config.yaml
arch: "convnext_v2"
model: "self-supervised image encoder"
dataset: "photos of plants, animals and fungi (iNaturalist)"
train_examples: 38949
image_size: 32
crop_scale_min: 0.2
horizontal_flip: true
color_jitter: 0.4
cutout: 0.25
method: "simclr"
isotropic: false
norm: "layernorm"
activation: "gelu"
mlp_ratio: 4
inner_norm: false
patch_size: [2, 2]
depths: [4, 4, 4]
widths: [64, 128, 256]
kernel_size: 7
projector_hidden: 512
projector_out: 256
projector_hidden_layers: 2
temperature: 0.1
init: "small_normal"
residual_init: "none"
optimizer: "adamw"
lr: 0.0017
beta1: 0.9
beta2: 0.95
eps: 1e-06
steps: 22800
batch_size: 256
epochs: 149.9
lr_schedule: "cosine"
final_lr_fraction: 0.1
warmup_steps: 450
weight_decay: 0.04
Rows from block 9, named by matrix and row number. Rows with one number belong to one neuron. Each number is 128 + 24 x the weight over its row's rms, rounded and kept within 0 to 255. All counts start at 0. Numbers have three digits each. After the name is the row's rms in percent of the matrix's.
# fc1: MLP up (model.blocks.9.mlp.fc1.weight, 1024x256), inputs 96-127
# fc2: MLP down (model.blocks.9.mlp.fc2.weight, 256x1024, transposed), outputs 96-127
fc1.603 096:138161124100136129147132128124120098163128136172110130089106151116142114121169151102154127113153
fc1.604 105:107169155122143135125115143140128098122129129087153119108132110096131109144105118171137133122104
fc1.605 096:175144093140136163133137103141136121134173119112175161139135146116126120125131149120105164150105
fc1.606 104:132075123123064110091094115130131120105141108130118109150126139139148135153094099112081121170135
fc1.607 100:133095156128122124112129144139120122150138115139076115115132150139120127105138149088144126106100
fc1.608 097:127121104110122110136120113121145126143113109163119135120115092124138129142082155159128123123157
fc1.609 107:141091122118106149124127146072164162095143100126104082127116099118104136113124147152097153124144
fc1.610 103:133149120191114140145125109127131092158163142164135133121107139121153120092091116121094127119099
fc1.611 114:128133108111113127150183160154120113118138138181142112083130137097134183171150134132117101116158
fc1.612 105:137129129092173116148143122085137123095138122116174112142096109106124133114148180163148056133174
fc1.613 099:128162100142122112130146099081120146095170113135145110109150115096162127100134187130162087104192
fc1.614 098:175160130111075151114110135150110104183131135135100097144115150115160096140114114154132173118112
fc1.615 103:109105148104140179115130138103115098168084149119123135124128103098119098166122083105126131107091
fc1.616 109:133115107117097126090133106114122103109150080084107152135127069137164121139126085177142147074128
fc1.617 103:202115126134085120150157176174109144116135166128127131121075121126166084155122131141089145098173
fc1.618 106:155082131107098101130139148124150117111125094124122125132142129102114148125145105168097158156121
fc1.619 096:144160150154128167130143145144121139121117099110156074133148140131113129106148088135154136174099
fc1.620 095:151167095135127112131161133149085160129144101121128104137102133098137168052119143141105113092157
fc1.621 096:101124098095137131099156126147181100120114118155138141085166128107132114098114122106095107154104
fc1.622 096:115121133096163144164114165102142126131147137104131136124162093112129061153110107121125137146129
fc1.623 102:107144083138110129111117097093133122133114114135087196111107128136140145080152145141142145132147
fc1.624 110:105133141109106135074094097090160135117097073162096143059162141155141129129095093092126086156099
fc1.625 093:144140086120121148140147115160116152109125119170150115159114143143162138151140124132108147132083
fc1.626 104:156161104135121124143089133070071106072143178125117115143153134136167144127125139118124092130145
fc1.627 094:113122098121158110176164095134146042140111164130116152109137116125091109126109087146117106138123
fc1.628 097:097136170124091126130093119126168116126182117089105121143120111126127114126172131120131130141132
fc1.629 093:103142108098135127136157134097139142118112161112059095146156153099153108134121113208152177105094
fc1.630 097:154101146137079153152121106171128145163115140169175127138148100124146188125103131083097162143107
fc1.631 100:145152101158156111146150107113165123131192133142093132149128135111119101129166135140163154189132
fc1.632 107:101148139111148075116136120151136144144157129145126116104123111100153123121151103119081138112141
fc1.633 097:166091108124136157183130148145115103137127158155124108088123117138133113122132140155107108134120
fc1.634 109:144108111144151143160126145163148079117114105129121189139117132116103072109147140144125195175085
fc1.635 089:139141176140131154101127115138103095175133126139094105114143131154151127119087134124117165113122
fc1.636 099:108138127125143106154177100156145094125103165170131084143126098122123149105148159113126115110111
fc1.637 092:122099160145142126156107142142158107130131120158144137102153141138116121135135144140107144126169
fc1.638 105:140129101088150119161135079180143088134120119128150103181081071114152148119095149156083178134121
fc1.639 097:117112116109099122099148081103114129093130142134113092104121139136096120150151101128145090117165
fc1.640 108:171070105120137155142143113163132133120129166086135089150113138134122109124112137148110138113152
fc1.641 101:121129172132111148148118133127144152133125151139125135132155132134119138149096134140139139147091
fc1.642 105:154107114119101114140127073135098119126133129159148138124154098148171108114068095127077159134094
fc1.643 098:142115103118153115148160124109160115123135096165102124100104081136132129106097176120142099127133
fc1.644 103:137133167141120131133129103107117091147066138070134108114147116105093082110084073125126152121141
fc1.645 117:155113137138129148154136146145107114086138166110158091150121115142106155152116134144099112145134
fc1.646 101:133098099131148092138130108134135076100155116150125124129148069105114135127116122136061155162122
fc1.647 097:160131102142113124138098096138129129159166126139140143141087132107119150111131173135116149128130
fc1.648 091:105099157090112149138131138149118131145115142116152157115159072135136139109065102117080149166087
fc1.649 087:181124103142176123126143123123126098084112175100111086138128129120102129145144166121125143134131
fc1.650 110:112137110149094107159096113136072081198145111133138090121089079170175147125101171140099143120138
fc1.651 098:150114108119149133147154126141133124095150100107099137161101101096148092119176143121116105120178
fc1.652 099:083128165110087092122125110150128054073178153144144146103112125112101137095129129136141113145137
fc1.653 086:101133124115145116135118123124111094134117130090119146079104102148134123140146071103149097118126
fc1.654 103:117132143151159120113110139116138116127164122134138126162141158107099132131123127153176153144093
fc1.655 102:149129114180109118147145134183134138117148108148128126148091107139127136106082134097126130130053
fc1.656 100:090130179072129101122139095123165103123116134148111157136116131133131128117107123121145139127100
fc1.657 105:117107156160122167118120159123125126138088091124184109156048127161129116127123075103128125112119
fc1.658 100:133124162125107129135103129136133123139148148160174123131132173112112153094118123108130089133120
fc1.659 105:152083123136103112109131143089102125121136089124101144108139109121097133102111133114173133121126
fc1.660 103:135139099123152135135159157137124081154116133133157110145108150108140089145123123160102120117150
fc1.661 094:123148161123140124068169118166141151146171139131147133130139131149112159133135134141121096123111
fc1.662 104:133152147135177098141171110152107128135118131150117118101143109117130110117111139158092116116133
fc1.663 104:120147100140129139114132092184139086098094166122101107099107172132112115141152145143166126086136
fc1.664 098:127126114112117097152159130132136126095203121139130119130123130143136147138095072157090173152104
fc1.665 100:166149101116073113116108127164122164121122085121113119121120123097150100147105117148088118146125
fc1.666 036:142140134146100168153094134129131200146138126129125100124147098055132086114099120090077150101091
fc1.667 099:140160108140102117107118163156118167095160112146117112122110077128147150101132159128124096103161
fc1.668 106:130099114139137103101159120173144102148117141119081125128096125142149097116140153113119125152143
fc1.669 095:141062127150141067122077106091117105116129158114154117132152127110113112124118169163115112120153
fc1.670 095:120128157132094156106092119086140120102120113084118111100107129138123168107143112086188106124127
fc1.671 096:128142126111113131157142114129146155102140153145136100122104134172112172117094206133143142120119
fc1.672 095:115111188129119151102102128156114078129152061126160138132111120150123109154105102140122149148117
fc1.673 098:116126128106132063142066102124133136111146137157158140160128134152130137123125163148123135157151
fc1.674 097:180163086137130135133114105141130129098124141157128154133134126150130141157137117128085147141149
fc1.675 107:127112158123138090174150144210109139138144139126107163134083086120152188083147125138087115130120
fc1.676 101:099149112120140112116124123107129120137134160157188127135176152102165160150123116132089074159104
fc1.677 096:131160101164134157117138134153140107129116137100131167098125131081152110143099125105109145126096
fc1.678 104:130148139150111145140103132151105127101159138141097120109110129104101118158144168113149141099127
fc1.679 104:110118133153147153142086099115145143112120112125124136151158090114098117129115147095128177143075
fc1.680 095:139146137121121161152097134129095152122151126109128153131113130114134144140141106090127063110148
fc1.681 091:131095126130105134115111137156128147163149133111165140119130154140134106139132059136134113138097
fc1.682 102:144136132148108128140108058191125111185120152149125147130110138127121137130113140136103186128137
fc1.683 100:093136112160154128085112173108184066182107075124111117144134101126095107194143114122147157140109
fc1.684 094:130171190164128128106108127125140138143123103163136154131076128160122142102091194135118160152110
fc1.685 114:125122123112155135080102131134125134124113160149133088141136155109163153140132122108163118148112
fc1.686 100:122138136123153082121170128126138136131139143151159118100189173129122165090129108089087115139173
fc1.687 092:096102103094137094148143139092118127102143126131120131099159113139142136132140147139112151184140
fc1.688 100:066173144132100133106136084135157083146156140109121112093111130152116146158157098096130131128119
fc1.689 097:154129095095124168139077119110123144125093144124139159150149125119160099138117093094096148091141
fc1.690 092:115104153140094181153129107126131127126117206132145105112146149103128158128139160117147150112144
fc1.691 098:114133166108167087138130113134107145123194156141182146150130154107134101112132080077096084130106
fc1.692 113:140164130125100106144106131131117111119157123160144140131087138164131129127129133133123088127142
fc1.693 103:147124076162085147134111084163124144106127064119151120118129102111137152131111170120100119156141
fc1.694 096:094104133093114161117147136160108111131114108127134105166123145131132129146120064132118130111065
fc1.695 092:132161119121132134140103115119157133139145133126129129118137142158094134148135153116106130159108
fc1.696 109:127148115131110125119103133114080157150082165128111106121137152136134115160098130141143086109116
fc1.697 102:112113142140121145091114162135111119144136153119155104134114221130138115114160079127128077160097
fc1.698 101:128134063116123141142129141155076106124118145174097131127115150106152105138129130125146129178083
fc1.699 084:162149112110144165115097095094184120131119126103099080128158113100124096117159117125174164103133
fc1.700 106:107108093117142106128094152134121139169163101134142129152112112140129096142104159144134126125111
fc1.701 100:127135104077162131099099095120145103123123154117146106114152123142144104108139140120130122122185
fc1.702 107:132115114114138144166143120125134113116136169123128172136186135111100132164147122112101122127103
fc1.703 107:139147115129126113155133092145118103128170147142134114157105043139119143119099173162076166147141
fc1.704 098:158125068127102130186104129133099125098098163153116128131139171144136112136156149166114155117135
fc1.705 109:122100148147110148111085134158126156129138127156137148119119142126115151092116132088124150162119
fc1.706 106:155106146121134148149103122173158147108103117133147112129124119149133118142089140131103185134140
fc1.707 092:103148150149131155109139126106173150111137126144114129078127134120164115129147178079120130135143
fc1.708 100:127147124167082173125121112124138156119139116115162166092103143129148111094140098099121127115122
fc1.709 100:094152113122140130120123127141160088147129137110158108166102131123099145131124143130177173145131
fc1.710 092:125127157165141181100121148148088170109142124139136161139100141144087119128125109079159108136134
fc1.711 097:144135122134116185122117106126144116154106136119101122127138144120134142187090087081080132133092
fc1.712 095:122146174165137131102100093137113107128132089103137132133146117113115122113118173129098131126072
fc1.713 116:107159115140149092074131126126124127126159129136122126124126141096131129105132120110049119152126
fc1.714 093:108120181140128084086105105164103149149138140162107127128136132188136165139128152108109131135146
fc1.715 098:154134077141135137150144145168118114121116169102178106147087138132132108156090101131089114164091
fc1.716 115:138116126148139099098088123127170117115148126138129135126124122129162115111112153231149141144119
fc1.717 108:142117124141153151160148140142137123136138115170099109144152146155118107115121095091078150144117
fc1.718 107:132124141111137129174143118170112128156108145093136134135124116145151142146134127188129133160096
fc1.719 105:146120170112131121146151106119121124084145114119125148126141098145071118121106101087055117182143
fc1.720 073:103125114140098125089115138121127119140128096111084102122106154132116109098133118190185130135093
fc1.721 096:119134110131133124131098117103104112118133151119091143118116128147126139109120200110136124148156
fc1.722 106:132127160128124149126082119144112132102125136141169103105134087164142142107083109052115140099137
fc1.723 103:122127137107098133133092109107115190115156129159140170092117178082147092099135136105160122127114
fc1.724 099:103131109146127175124180075109147161163123146113110123125162113132130114114121094110118149110112
fc1.725 100:143113122147068141106129121095153165173121131148062148149147113122142106172114123122130128096106
fc1.726 104:119116075084115121117114133097137165125128126154126121144168146095160164064078121159108135165124
fc1.727 100:160106125151157105127151139161177092162132089138145147096118112130092167118139128144132130134171
fc1.728 101:117110111117107143151128120125105115159124134114098132101121138120129124148162045105126111107127
fc1.729 097:099175139096123154121103122142163161137106140125152165104137133123108139191110125123101149141131
fc1.730 108:151158105127152104145119155171106162163132150163098111100130078092157105074125131114084162173158
fc1.731 107:144108098141151136142186112125123147161138145193139100106150144102119155156111141075062110132120
fc1.732 097:169145063146137126105135139118118082127120126106127155159108152093146080139151075084116106154074
fc1.733 092:122110101159141121103147107093152134137160109091127136142138094179109148095129081163120126108129
fc1.734 096:114142179103139141100139118098117148125133134127151125098152153088104119107116097059117105125149
fc1.735 106:152116153111154111169127111112165126122144148150142142129137076158139128092144155132087146111163
fc1.736 102:131161121087144155159129148141099088162108146076180156131139107132138117129116105107103155180081
fc1.737 096:170086133110155127120129159178147139158150144119126179114125092129106167163142119112121123101148
fc1.738 100:109143115124137083139128047117120119118139133112103122150145148148116103125155116116078140170166
fc1.739 094:172125117145101162134146140136150134154111112139093130157147093169134154152153076170135147098119
fc1.740 078:116123108129097121124148166108078139123116121125093144152085132095104105151145117144164131107149
fc1.741 090:167101138097149141181139177099116105151137155092100126139143157091118138142122147124105073124126
fc1.742 099:105123132076131103138114108081135184132166163159109137121116146101166125142115100119121149132122
fc1.743 097:123119114147156060156127143091099156104108121145119121122108110121113133139129198116135103101204
fc1.744 094:136111108112085107111141124136096091159156140139135119166103134103141123126084084115106072148070
fc1.745 091:197095104152141140103154147140127132116131106132147105206126138144128137113110084121122158156110
fc1.746 100:113125112117113145112090149107152138157107116145083178110129125137119136128079131111176138115120
fc1.747 096:166123128114153109159123143097111124089089130098160082139141100147117115089117128114169141120159
fc1.748 103:139102136136113150133114119093134165118126102181097107136119125094147107081113133133177160119093
fc1.749 090:119149152098082157161119127130131180111099113125122166131097143132150116137156127114137048109129
fc1.750 108:157122110126117131154143137106120108129102152158122108135111121140132129105084114135162127078122
fc1.751 101:123167123159170146145111142193128122135111136139153132069125136118085149117134126101089117115112
fc1.752 091:136100187105111150136145124122083117134109123092128118147159120130106080133107086121137122123122
fc1.753 110:130137122108123198106138112145169116130095110112101125160176140125090144143136113140162176122118
fc1.754 102:138100123125120133124163152124140076133147110140151070163079116152138173143098159162130099097088
fc1.755 098:127121135109179103140144126157148113108125126132123116121135143124132122139159129140098137137119
fc1.756 102:148141151164138121113108116129151136092132110122151123114052132143125111142112179121100111117154
fc1.757 104:092153138129122129116119105138144084138146119120152169129123110130127119148108051144129088114075
fc1.758 100:148140114143166157141147153126100219111138117161145125159127115104132119129145135090087130146105
fc1.759 097:141152058138139140109125150119100135105168140138105128146151136122144144181150100125104140105131
fc1.760 098:100142121104176101144125093117119126139139153145123114113127153114163113104196143123101147164145
fc1.761 095:146144102116088138120118155142109120158113092103100111117119130083135083144143125119164165127179
fc1.762 101:056107127105142105156102151144163161121175107127119148083111130122180112101132121162159153146120
fc1.763 105:146187112120092143121080138161136174121140156161143127109105139132167131128121149111097120140126
fc1.764 105:141146119115160117106104105130153158128094116092131125122148127150122118173132158153203082169126
fc1.765 106:094176165128110129140028137151113146135177143154147139144116135137166148129117175140128103170107
fc1.766 107:180159117131125107153113119166082129132144129191107149110158121170169134150137169125099143165155
fc1.767 098:124099151086155109127079130135143127112111112099154136140122097144106162171162168126124109124145
fc1.768 098:115144105135159093134128117141117104146148160148156142145095114141106128125115158119148138153081
fc1.769 096:122168144144158160131113170115111076144088128096126148083095153104126196123152146078141139131112
fc2.603 101:122145119118109107124129141111125131140113166141150119149175102132160139112130164087107140163134
fc2.604 099:138110107129102106140131109168129133156163125135096150105133133133152166061124115127171125146123
fc2.605 096:147115140092130137129036179125122137112157174180129132138153136129154108100109127130148085136134
fc2.606 106:157115096136127112157100080136153119134140119101114141130141159124123118144115121165146128156130
fc2.607 095:146142116167092133125111097130116075113113107121127142129142130144142103089121126119158114145109
fc2.608 107:173126142129102150155138106103090090134147124181112158142130144142189113104117109108145110146112
fc2.609 101:098122160145135130107151139111117143084108163074138107114095147104107143108120097121128116122120
fc2.610 101:114136142102156100119084125146125104116150111144149152142126139129138186091096115103175129146143
fc2.611 112:088078117106196126149117131165123183118144130089124143138099173122120152133147136131086187151136
fc2.612 107:145128098126138185078142111144145149149109135101157124173100168170149109112080111126097114111147
fc2.613 102:103102139113157104111112159208160186119140102101089144114146093111117147099104130133143171139142
fc2.614 099:127141144126158143112113149143087165100130127133144119142147141115149115136116138142084133142154
fc2.615 105:144126125141147168114145107141110123134130151130127144140125111161143133121126141115105114099128
fc2.616 106:107123154134151175096139170131132143112113177129076152128130065099123098155133116088115151164127
fc2.617 097:123133174130126125137100155117117134099153128143165157090156117056128095140101107109116121110143
fc2.618 096:133129131150095101158124135131134084118182132176146118113109129128125077140136167159144110156092
fc2.619 097:090154137131175091110109147170074111149142140121091170112136107131122145100146164153164148096143
fc2.620 090:114138180110129134149139161125127138174189161163155108132128141083127107131121108110134096159131
fc2.621 096:093136112102098096105138129116116119148171117108148113158126117122137136096115099144109172101138
fc2.622 098:125196140141136120125131182133108161158121130153107123095137111150108094099099164112112107107167
fc2.623 098:172127139134149136116154172149108112124126166148111126105139123138104122100132126138188115139122
fc2.624 111:105157119108130170077121125136109141146156156123162150131113094150111141118141123152107087131107
fc2.625 101:142166140132096116115141155123135100107107117142148127107170134100127099134071154150118098124158
fc2.626 103:126130126123110151137152158102139128155104133111117104150107148164126121142129143138081125102150
fc2.627 095:128146094147116154142144096149153130124094092106126154109154134083108093146100117131134130121143
fc2.628 085:161146173134104144102172170121120127149149158112131133124153148119145144147127152118076117108146
fc2.629 101:144136131118111103139135138125137153147092083142165121140138160105133142146106172118116125107155
fc2.630 094:152138090124120154158136099122127110128139130128114115141132144151122121112097145092109153112098
fc2.631 099:149166145148118142135168110134061086091144128154148122140130123137121088120059118125129130110131
fc2.632 112:142155084138125172160128110087135126154093132120112119170143154106147108153143126112151138145104
fc2.633 097:136090130145190168147141088150145172139084140107135136153112156125131143144129129140111148125119
fc2.634 101:108148104111150140165134116079115135127132108145145102166128138131141096159116119084152133127151
fc2.635 091:125113112132128178127152104139123154146129131125149088163095145151144166151156104136102108136136
fc2.636 095:128178143128080114110125124108178131144113105129125122143140128103168117113098110124130102140132
fc2.637 092:100140149141121156124133129117105185159173145120122137143082142122141130124154078163121093114126
fc2.638 106:169165134136127092114115088120131145110120125125129163111147088133124125109117099129121152066162
fc2.639 092:164153134134165133120113114112165115121149078135130168123114099113110166140145111128187139138135
fc2.640 104:129138120158130140150078112131111094133094106127135139128117149107123122128134087129164077136106
fc2.641 095:112145162117120146106162096096112135135115143101133084163083132163147157137156101160106126166150
fc2.642 106:155113117097090112118118142109112107118132155123122167127098119197139116070110139138138116164131
fc2.643 096:161125135116146110117089129116124121158190150154149157126136077123112126183132147124168100141123
fc2.644 098:139126168138132170099089160176150122162131127177091160112133127098134131092103150113140113105115
fc2.645 120:104150138153128115166117117152090109119172118139131098133113147153117092165142164143151129131114
fc2.646 103:161139142125133130116164078120114137096107116085127149093160155125145132125080092143107142070158
fc2.647 103:142140133125101127125086168081144089169150120134131140106181148096139104125116108160141082139129
fc2.648 103:149085098124131130109118094168154135081160126113110158131141118162114158068090160162130141111126
fc2.649 096:143068068103091155139072116118113131090133117149126104134108153117128121141166145130121101096116
fc2.650 110:153146110134127139098148130109126112134101100141157103170128121108130130136083105071149175156111
fc2.651 100:118171136143089135102158140113090095139143160154165102151159158133152133165143138154122097138155
fc2.652 102:126132134121140124145153131177153166150133098142155123144123121078136114163117107134157138109152
fc2.653 074:113159143172146159124162145106172157188128105163141076158097149154142128127109170124135132164126
fc2.654 104:100175151123110117104122142122131106124119108132124109142143098086136138150123105142132105141157
fc2.655 102:126098105122096117136155092096117121148160137176140148157141118084115060160126120085121129135082
fc2.656 105:113159161089123113089101149170162154118159113107151132120073065170149168123126131107150105121141
fc2.657 110:111128104141111132138097108118136113113113140119084144132101160129126160170200107135160116133108
fc2.658 100:119107117125080105131157142163133134135144139129090102131141133166117093132134149129112116092115
fc2.659 087:169117155121134114133120144117146066085153151163137129116120131137137113135141158159169096179103
fc2.660 110:098138100141117147113119147156146130082068159137098133113154149087112105150134108133148089130140
fc2.661 098:130162136143121145079113170143141131161120153116115146129103140152144169129140082112162084088097
fc2.662 104:155112113117123083145116098141148125154121128116130146124144147130163156123146140161140102119110
fc2.663 104:163144149116146122150167113109108133166151146183125137122138119120131119166158175088142138186106
fc2.664 100:110141138140078122082097139132153110124124123090146116126133113153133140091077186129106103108124
fc2.665 102:156106143102136163124141097111103090119165133136129130134081104127133143132095138154185126133134
fc2.666 019:105140132137093087156108096170098061141155107129117127123178127119106149174132120169177120169108
fc2.667 096:103132145138114162142136135167148125119133150123130103103148143104146129132105158123127119129115
fc2.668 102:136114164119129094128106131105108140142123127142127124167151123131136138114125103127146134153114
fc2.669 103:144063081118146069154157089216133191108146120132130125107130103153111133112090126166123147121141
fc2.670 093:160147093113118133128123136144163108190107121176113153107174137112106140113110162144196114140107
fc2.671 097:098108096127158116122151148161110136154063188115074135127143099159109105146143136121101119133119
fc2.672 098:103168153151123163120154137120103138146139108112131108123084110128104119126153106137135112122112
fc2.673 097:121084096112141111098184136168111151134119152135101156103155105173117119130123119147119173150126
fc2.674 095:167145145119130099149133149113149149139138162122150118135084136163143147173145136128163155140091
fc2.675 107:104108129135103105136125098105125144112147126141131130128141167120139050171163154160147148131099
fc2.676 098:086128070113168139143134124162112149115121140102111145135132155122062161126158144126169134138146
fc2.677 096:093162125143139105067077151163128168146138164108112150126087154174174183094135091155131120111131
fc2.678 110:151134135123125165133137124111122118146124151108134117142108112160148130141119148105114109127096
fc2.679 100:194095097108126093148163101123144144174112086108113127111126118120124141140131137145159143127145
fc2.680 094:106116072121107111137147089133136137118122119137166095144117130142091132171134194131129182110106
fc2.681 095:128117118110152131145103094102105124121139123133070158128108121134096135152166151127173098126145
fc2.682 095:122095144116190118144135101133154107123132096141152132117164099080069132137175123136188150168108
fc2.683 098:112157124125109112140116130144127140129139159119149104132163108105123166130102156126142165144118
fc2.684 095:081151167126106082131143150112101124137119129118148127126175190102116103119119101164087138140155
fc2.685 123:090138135141116122149153122095126116136106118126149131122139168105143119136113116131135118133140
fc2.686 093:121105122102145118146143105110122147109138156131144136137156109109116088162114114107103136149134
fc2.687 090:136130136129089124103106142118119106133109105130179135119132106160124132135147110145150136146123
fc2.688 094:161079104089125134121079122145157121101135127117085139095104079130134162102128134144152077132123
fc2.689 099:123164164140157105105128136136106156119096168113122125130104124172169160116177133106117153140122
fc2.690 091:130109112104131138095122106178168150140118147084095125106069069137132137158141177119125146126106
fc2.691 097:129127139088102124088134157116087133193141172130117142132156096106110126105086137126097130141151
fc2.692 111:135112139123131138151153103120110104097110119112168100126162176125129133104097153138158130140139
fc2.693 118:125128137132152130131125116123095114139142139109091153112144078121110135100075125118142096111157
fc2.694 104:127133179131101136111108117113129097124176097132170098116151098106126158107116146134129142120159
fc2.695 085:108119139148127142118099118106127163104100118077131096155118164122116140148134130134149119135121
fc2.696 104:138102142132115105164096089090113073075129106134151127102163172143130147158137132164142116086145
fc2.697 121:163157117142125177143141111097115120136176114126088169130120150126140108170105151133133078125138
fc2.698 105:152099123142138158153140097121124143144095150128123142150136146127136110166152103098071115083121
fc2.699 069:077094153160125136157118078141138164090142110134115125115115119096125141145166130099105141115078
fc2.700 103:118171137130113099077090123170150083148116147094150090114157137168133189093136096150122100066162
fc2.701 091:152131129106104141156120110131122101161112113135140124141141120113156117132078146134164120166115
fc2.702 103:135089087159170155171130060114150147139123108102140113167104130143109134177154116122156134123094
fc2.703 130:164145105154118157132118134110122131133175162109080187095152101111123117123110139142127126112101
fc2.704 098:147132105136134150147112097144147147147079125137117179133139142108126143159131092132141113103120
fc2.705 101:122121110149124165130146097120145143125116116116123093146123066137135159153144112107143129127095
fc2.706 108:153123148128185088146127103127136153138126108128102160133152136133130135123139127122173119127133
fc2.707 097:105181154145132143093133126183176122130097114098160127123100092102104142127124138119143094092116
fc2.708 111:164139125131109122138112096147152126125109069126123146108109154125113151138163117160180132135140
fc2.709 097:124167130137163118129135106106127143115111104159133125142177137093148137121117078106132108112146
fc2.710 093:158156148159061117136110094130134105131129089164127110087135181137131136147122145186145115121135
fc2.711 105:117139136153108148111157119130123141129123161104151075155134175158169140153084165136091164109135
fc2.712 104:095164127114119123113151182119094137162143122137131146110125114103145112120092126116111115122143
fc2.713 107:108097107125155095132104101106097102154130154070140104119137126103141146113135098151084139121161
fc2.714 097:129117132133152123098115123154179153120097141102071153156123146163138159095122119103104082109111
fc2.715 103:140107093138182130125174081161140160148102103083104115131100154168095147157127120139133173101128
fc2.716 109:103100132128137090165150123178123149113128133148108150100146095151117101127129148141094084091105
fc2.717 107:132173153120112155141088137079156169146165129132118117140124091082142128147125124108093114129132
fc2.718 103:081139143124121130111155104098135152103118109087132110152105108136125131161126130124167124147139
fc2.719 106:127111119131139140123109124134131137114132144108076128105088075125137114105139076118132140140123
fc2.720 053:137098138120129089151116102127114100132131153132113159083099167140120111070148127130112124107133
fc2.721 113:147137118106125129147136113108104149152161106140088171118155162140120131168136162151127104126148
fc2.722 104:109107156138154100176161120136100159135137168120101138109131103161115082128133079128144111145116
fc2.723 085:110130119122123108111127150144105092102125142144127125114118088185127107105121118143145141160132
fc2.724 089:135115115134100131124120156143128096108174124135137155079137153109133122067084126155143157112108
fc2.725 100:141117143148104104114137138133103110104114140156163136156089186131188134146118107103180144138115
fc2.726 091:129122100122133160162146124120154149088064084070134126149116162125118148128148095108155136149118
fc2.727 099:145131137104131156125119138066122136140162136113166115128158158113127118163103106158138118181150
fc2.728 115:188135122156115120144143099111122098159126128158105172129116127151133149134156133117115098099122
fc2.729 099:119130141140164124130090114163133118113159126129125123134102099171108195103113131152139118077132
fc2.730 103:177140152152118110131141162093106134102119143134158141128154121099107099158122115102132124111108
fc2.731 105:105157137101153127116149152136149131097132132164152119166168116107149127113104165117127144138152
fc2.732 098:114089114115162148114107119175119142101085172144107143135138111140137101120140128097123116149123
fc2.733 087:122102075123107098126159101144140112146118128150103105152155114125103123133145128117112116079109
fc2.734 099:143127116157107149145116136130153112195116109158094140119128112141153115130133135073096105117105
fc2.735 109:160121132153110108173150113095078118124167143137111174130136148117135063132153152140144095155135
fc2.736 101:134132142122150130104139113135150152100118118104156126110148094073134141131111111111129149119146
fc2.737 098:133111166149133130151137130114088089128153110101147112101117137168067124139137127142157159133091
fc2.738 095:129124128138150135154134080115136133162139155175157138186127181116158125147162116110154111149112
fc2.739 095:141138143124140167134121143149114132101164112096140114114130118082112135124134124132088149114166
fc2.740 059:147077134133150120123095087144149118138153174117149163138123124124162165156157145141136120112113
fc2.741 089:136068120131141123188094127092134117136134117168134092174117139103147139137182169094103163119093
fc2.742 096:094137169117135105086162165137101161097048147097157125107145126134117147093090118113113123127168
fc2.743 100:126146135123217141100140152194135131106136138103120111113148114133127155070086129112115142119150
fc2.744 093:131109111133103184164128121107137105156135136156115107131167113113128099131089168142107146137161
fc2.745 089:126159151143111148141115154172133111137170129143122125137063064130143144125130171112086111092121
fc2.746 115:108158132130174118147141110145101123120146121153136160136138164141140145115131141141143091105161
fc2.747 098:121133130123151099109128149137155115118114144135153124130093111164132136177165156133099167110086
fc2.748 095:130090139126128117128109114095122075100116135110163110136101155169134133137157140118182139190129
fc2.749 089:157131071136120146163150100133162109132070113135090140118111125155141109155130147114117092123126
fc2.750 101:137106151135094121170108128106136128141108087098114093120143156172147117152122123118159093113089
fc2.751 104:129107131119149115137128103096101128152142144131138116133104139214146139136138144142108195120106
fc2.752 096:127123138134129125093102148136132156184147166107093168130076108169135138163190127105116129100106
fc2.753 107:139108137144135148166122081142146121144146098095153084135141158119110119150156109159115107103129
fc2.754 103:131089103136132151161139098102125116167132145135125106191112149132130099154113121085110166130118
fc2.755 101:178117146161111135119133106083077133140122146166164134160153161122130116138128113113127147157096
fc2.756 102:127184134124106121121132134127144115105083117149142123112144144131132104120106142142155090150142
fc2.757 123:159107125133156169146110103093116124144170132134071169128128138147118136134157171130141101137119
fc2.758 098:176135140141141162124150090111097145113170126139118129098137109121100118133118112153144133127134
fc2.759 101:131188149105151151127126122153148147145143125121138120163041109177157190159148135099160089133135
fc2.760 101:133122117140100144116123108101151134189143122169134105181131155134169091124142134098120130148081
fc2.761 093:095117117127203173131131130157137161123134114117127099135094115111121113110120111126163105142147
fc2.762 099:135145113105100128116148145086104089109083124155155104145097127165133133145165145124142106153106
fc2.763 106:144164159131104177109130138132123114159104100128157119104097123090139129140151120146119070066125
fc2.764 111:135113112117117130170128073088109104135099119130129115130153149156156110168134160146141096171116
fc2.765 112:147098098115132079141193130122163144162119122149104112117137095153109107132164174136137119160110
fc2.766 102:133147114143133130147119137132098084106074125147142139112140131116113110135109107104186073096123
fc2.767 093:094118107144124095117126150169143153127105113118087127128150130136130089112090121121093137151142
fc2.768 095:082156093124114136125089148162137148101086145121118115146128163131144147116101137141146093104133
fc2.769 099:152127134107165141131135115072144134138149130105138102116111077125121151165087170129085141150120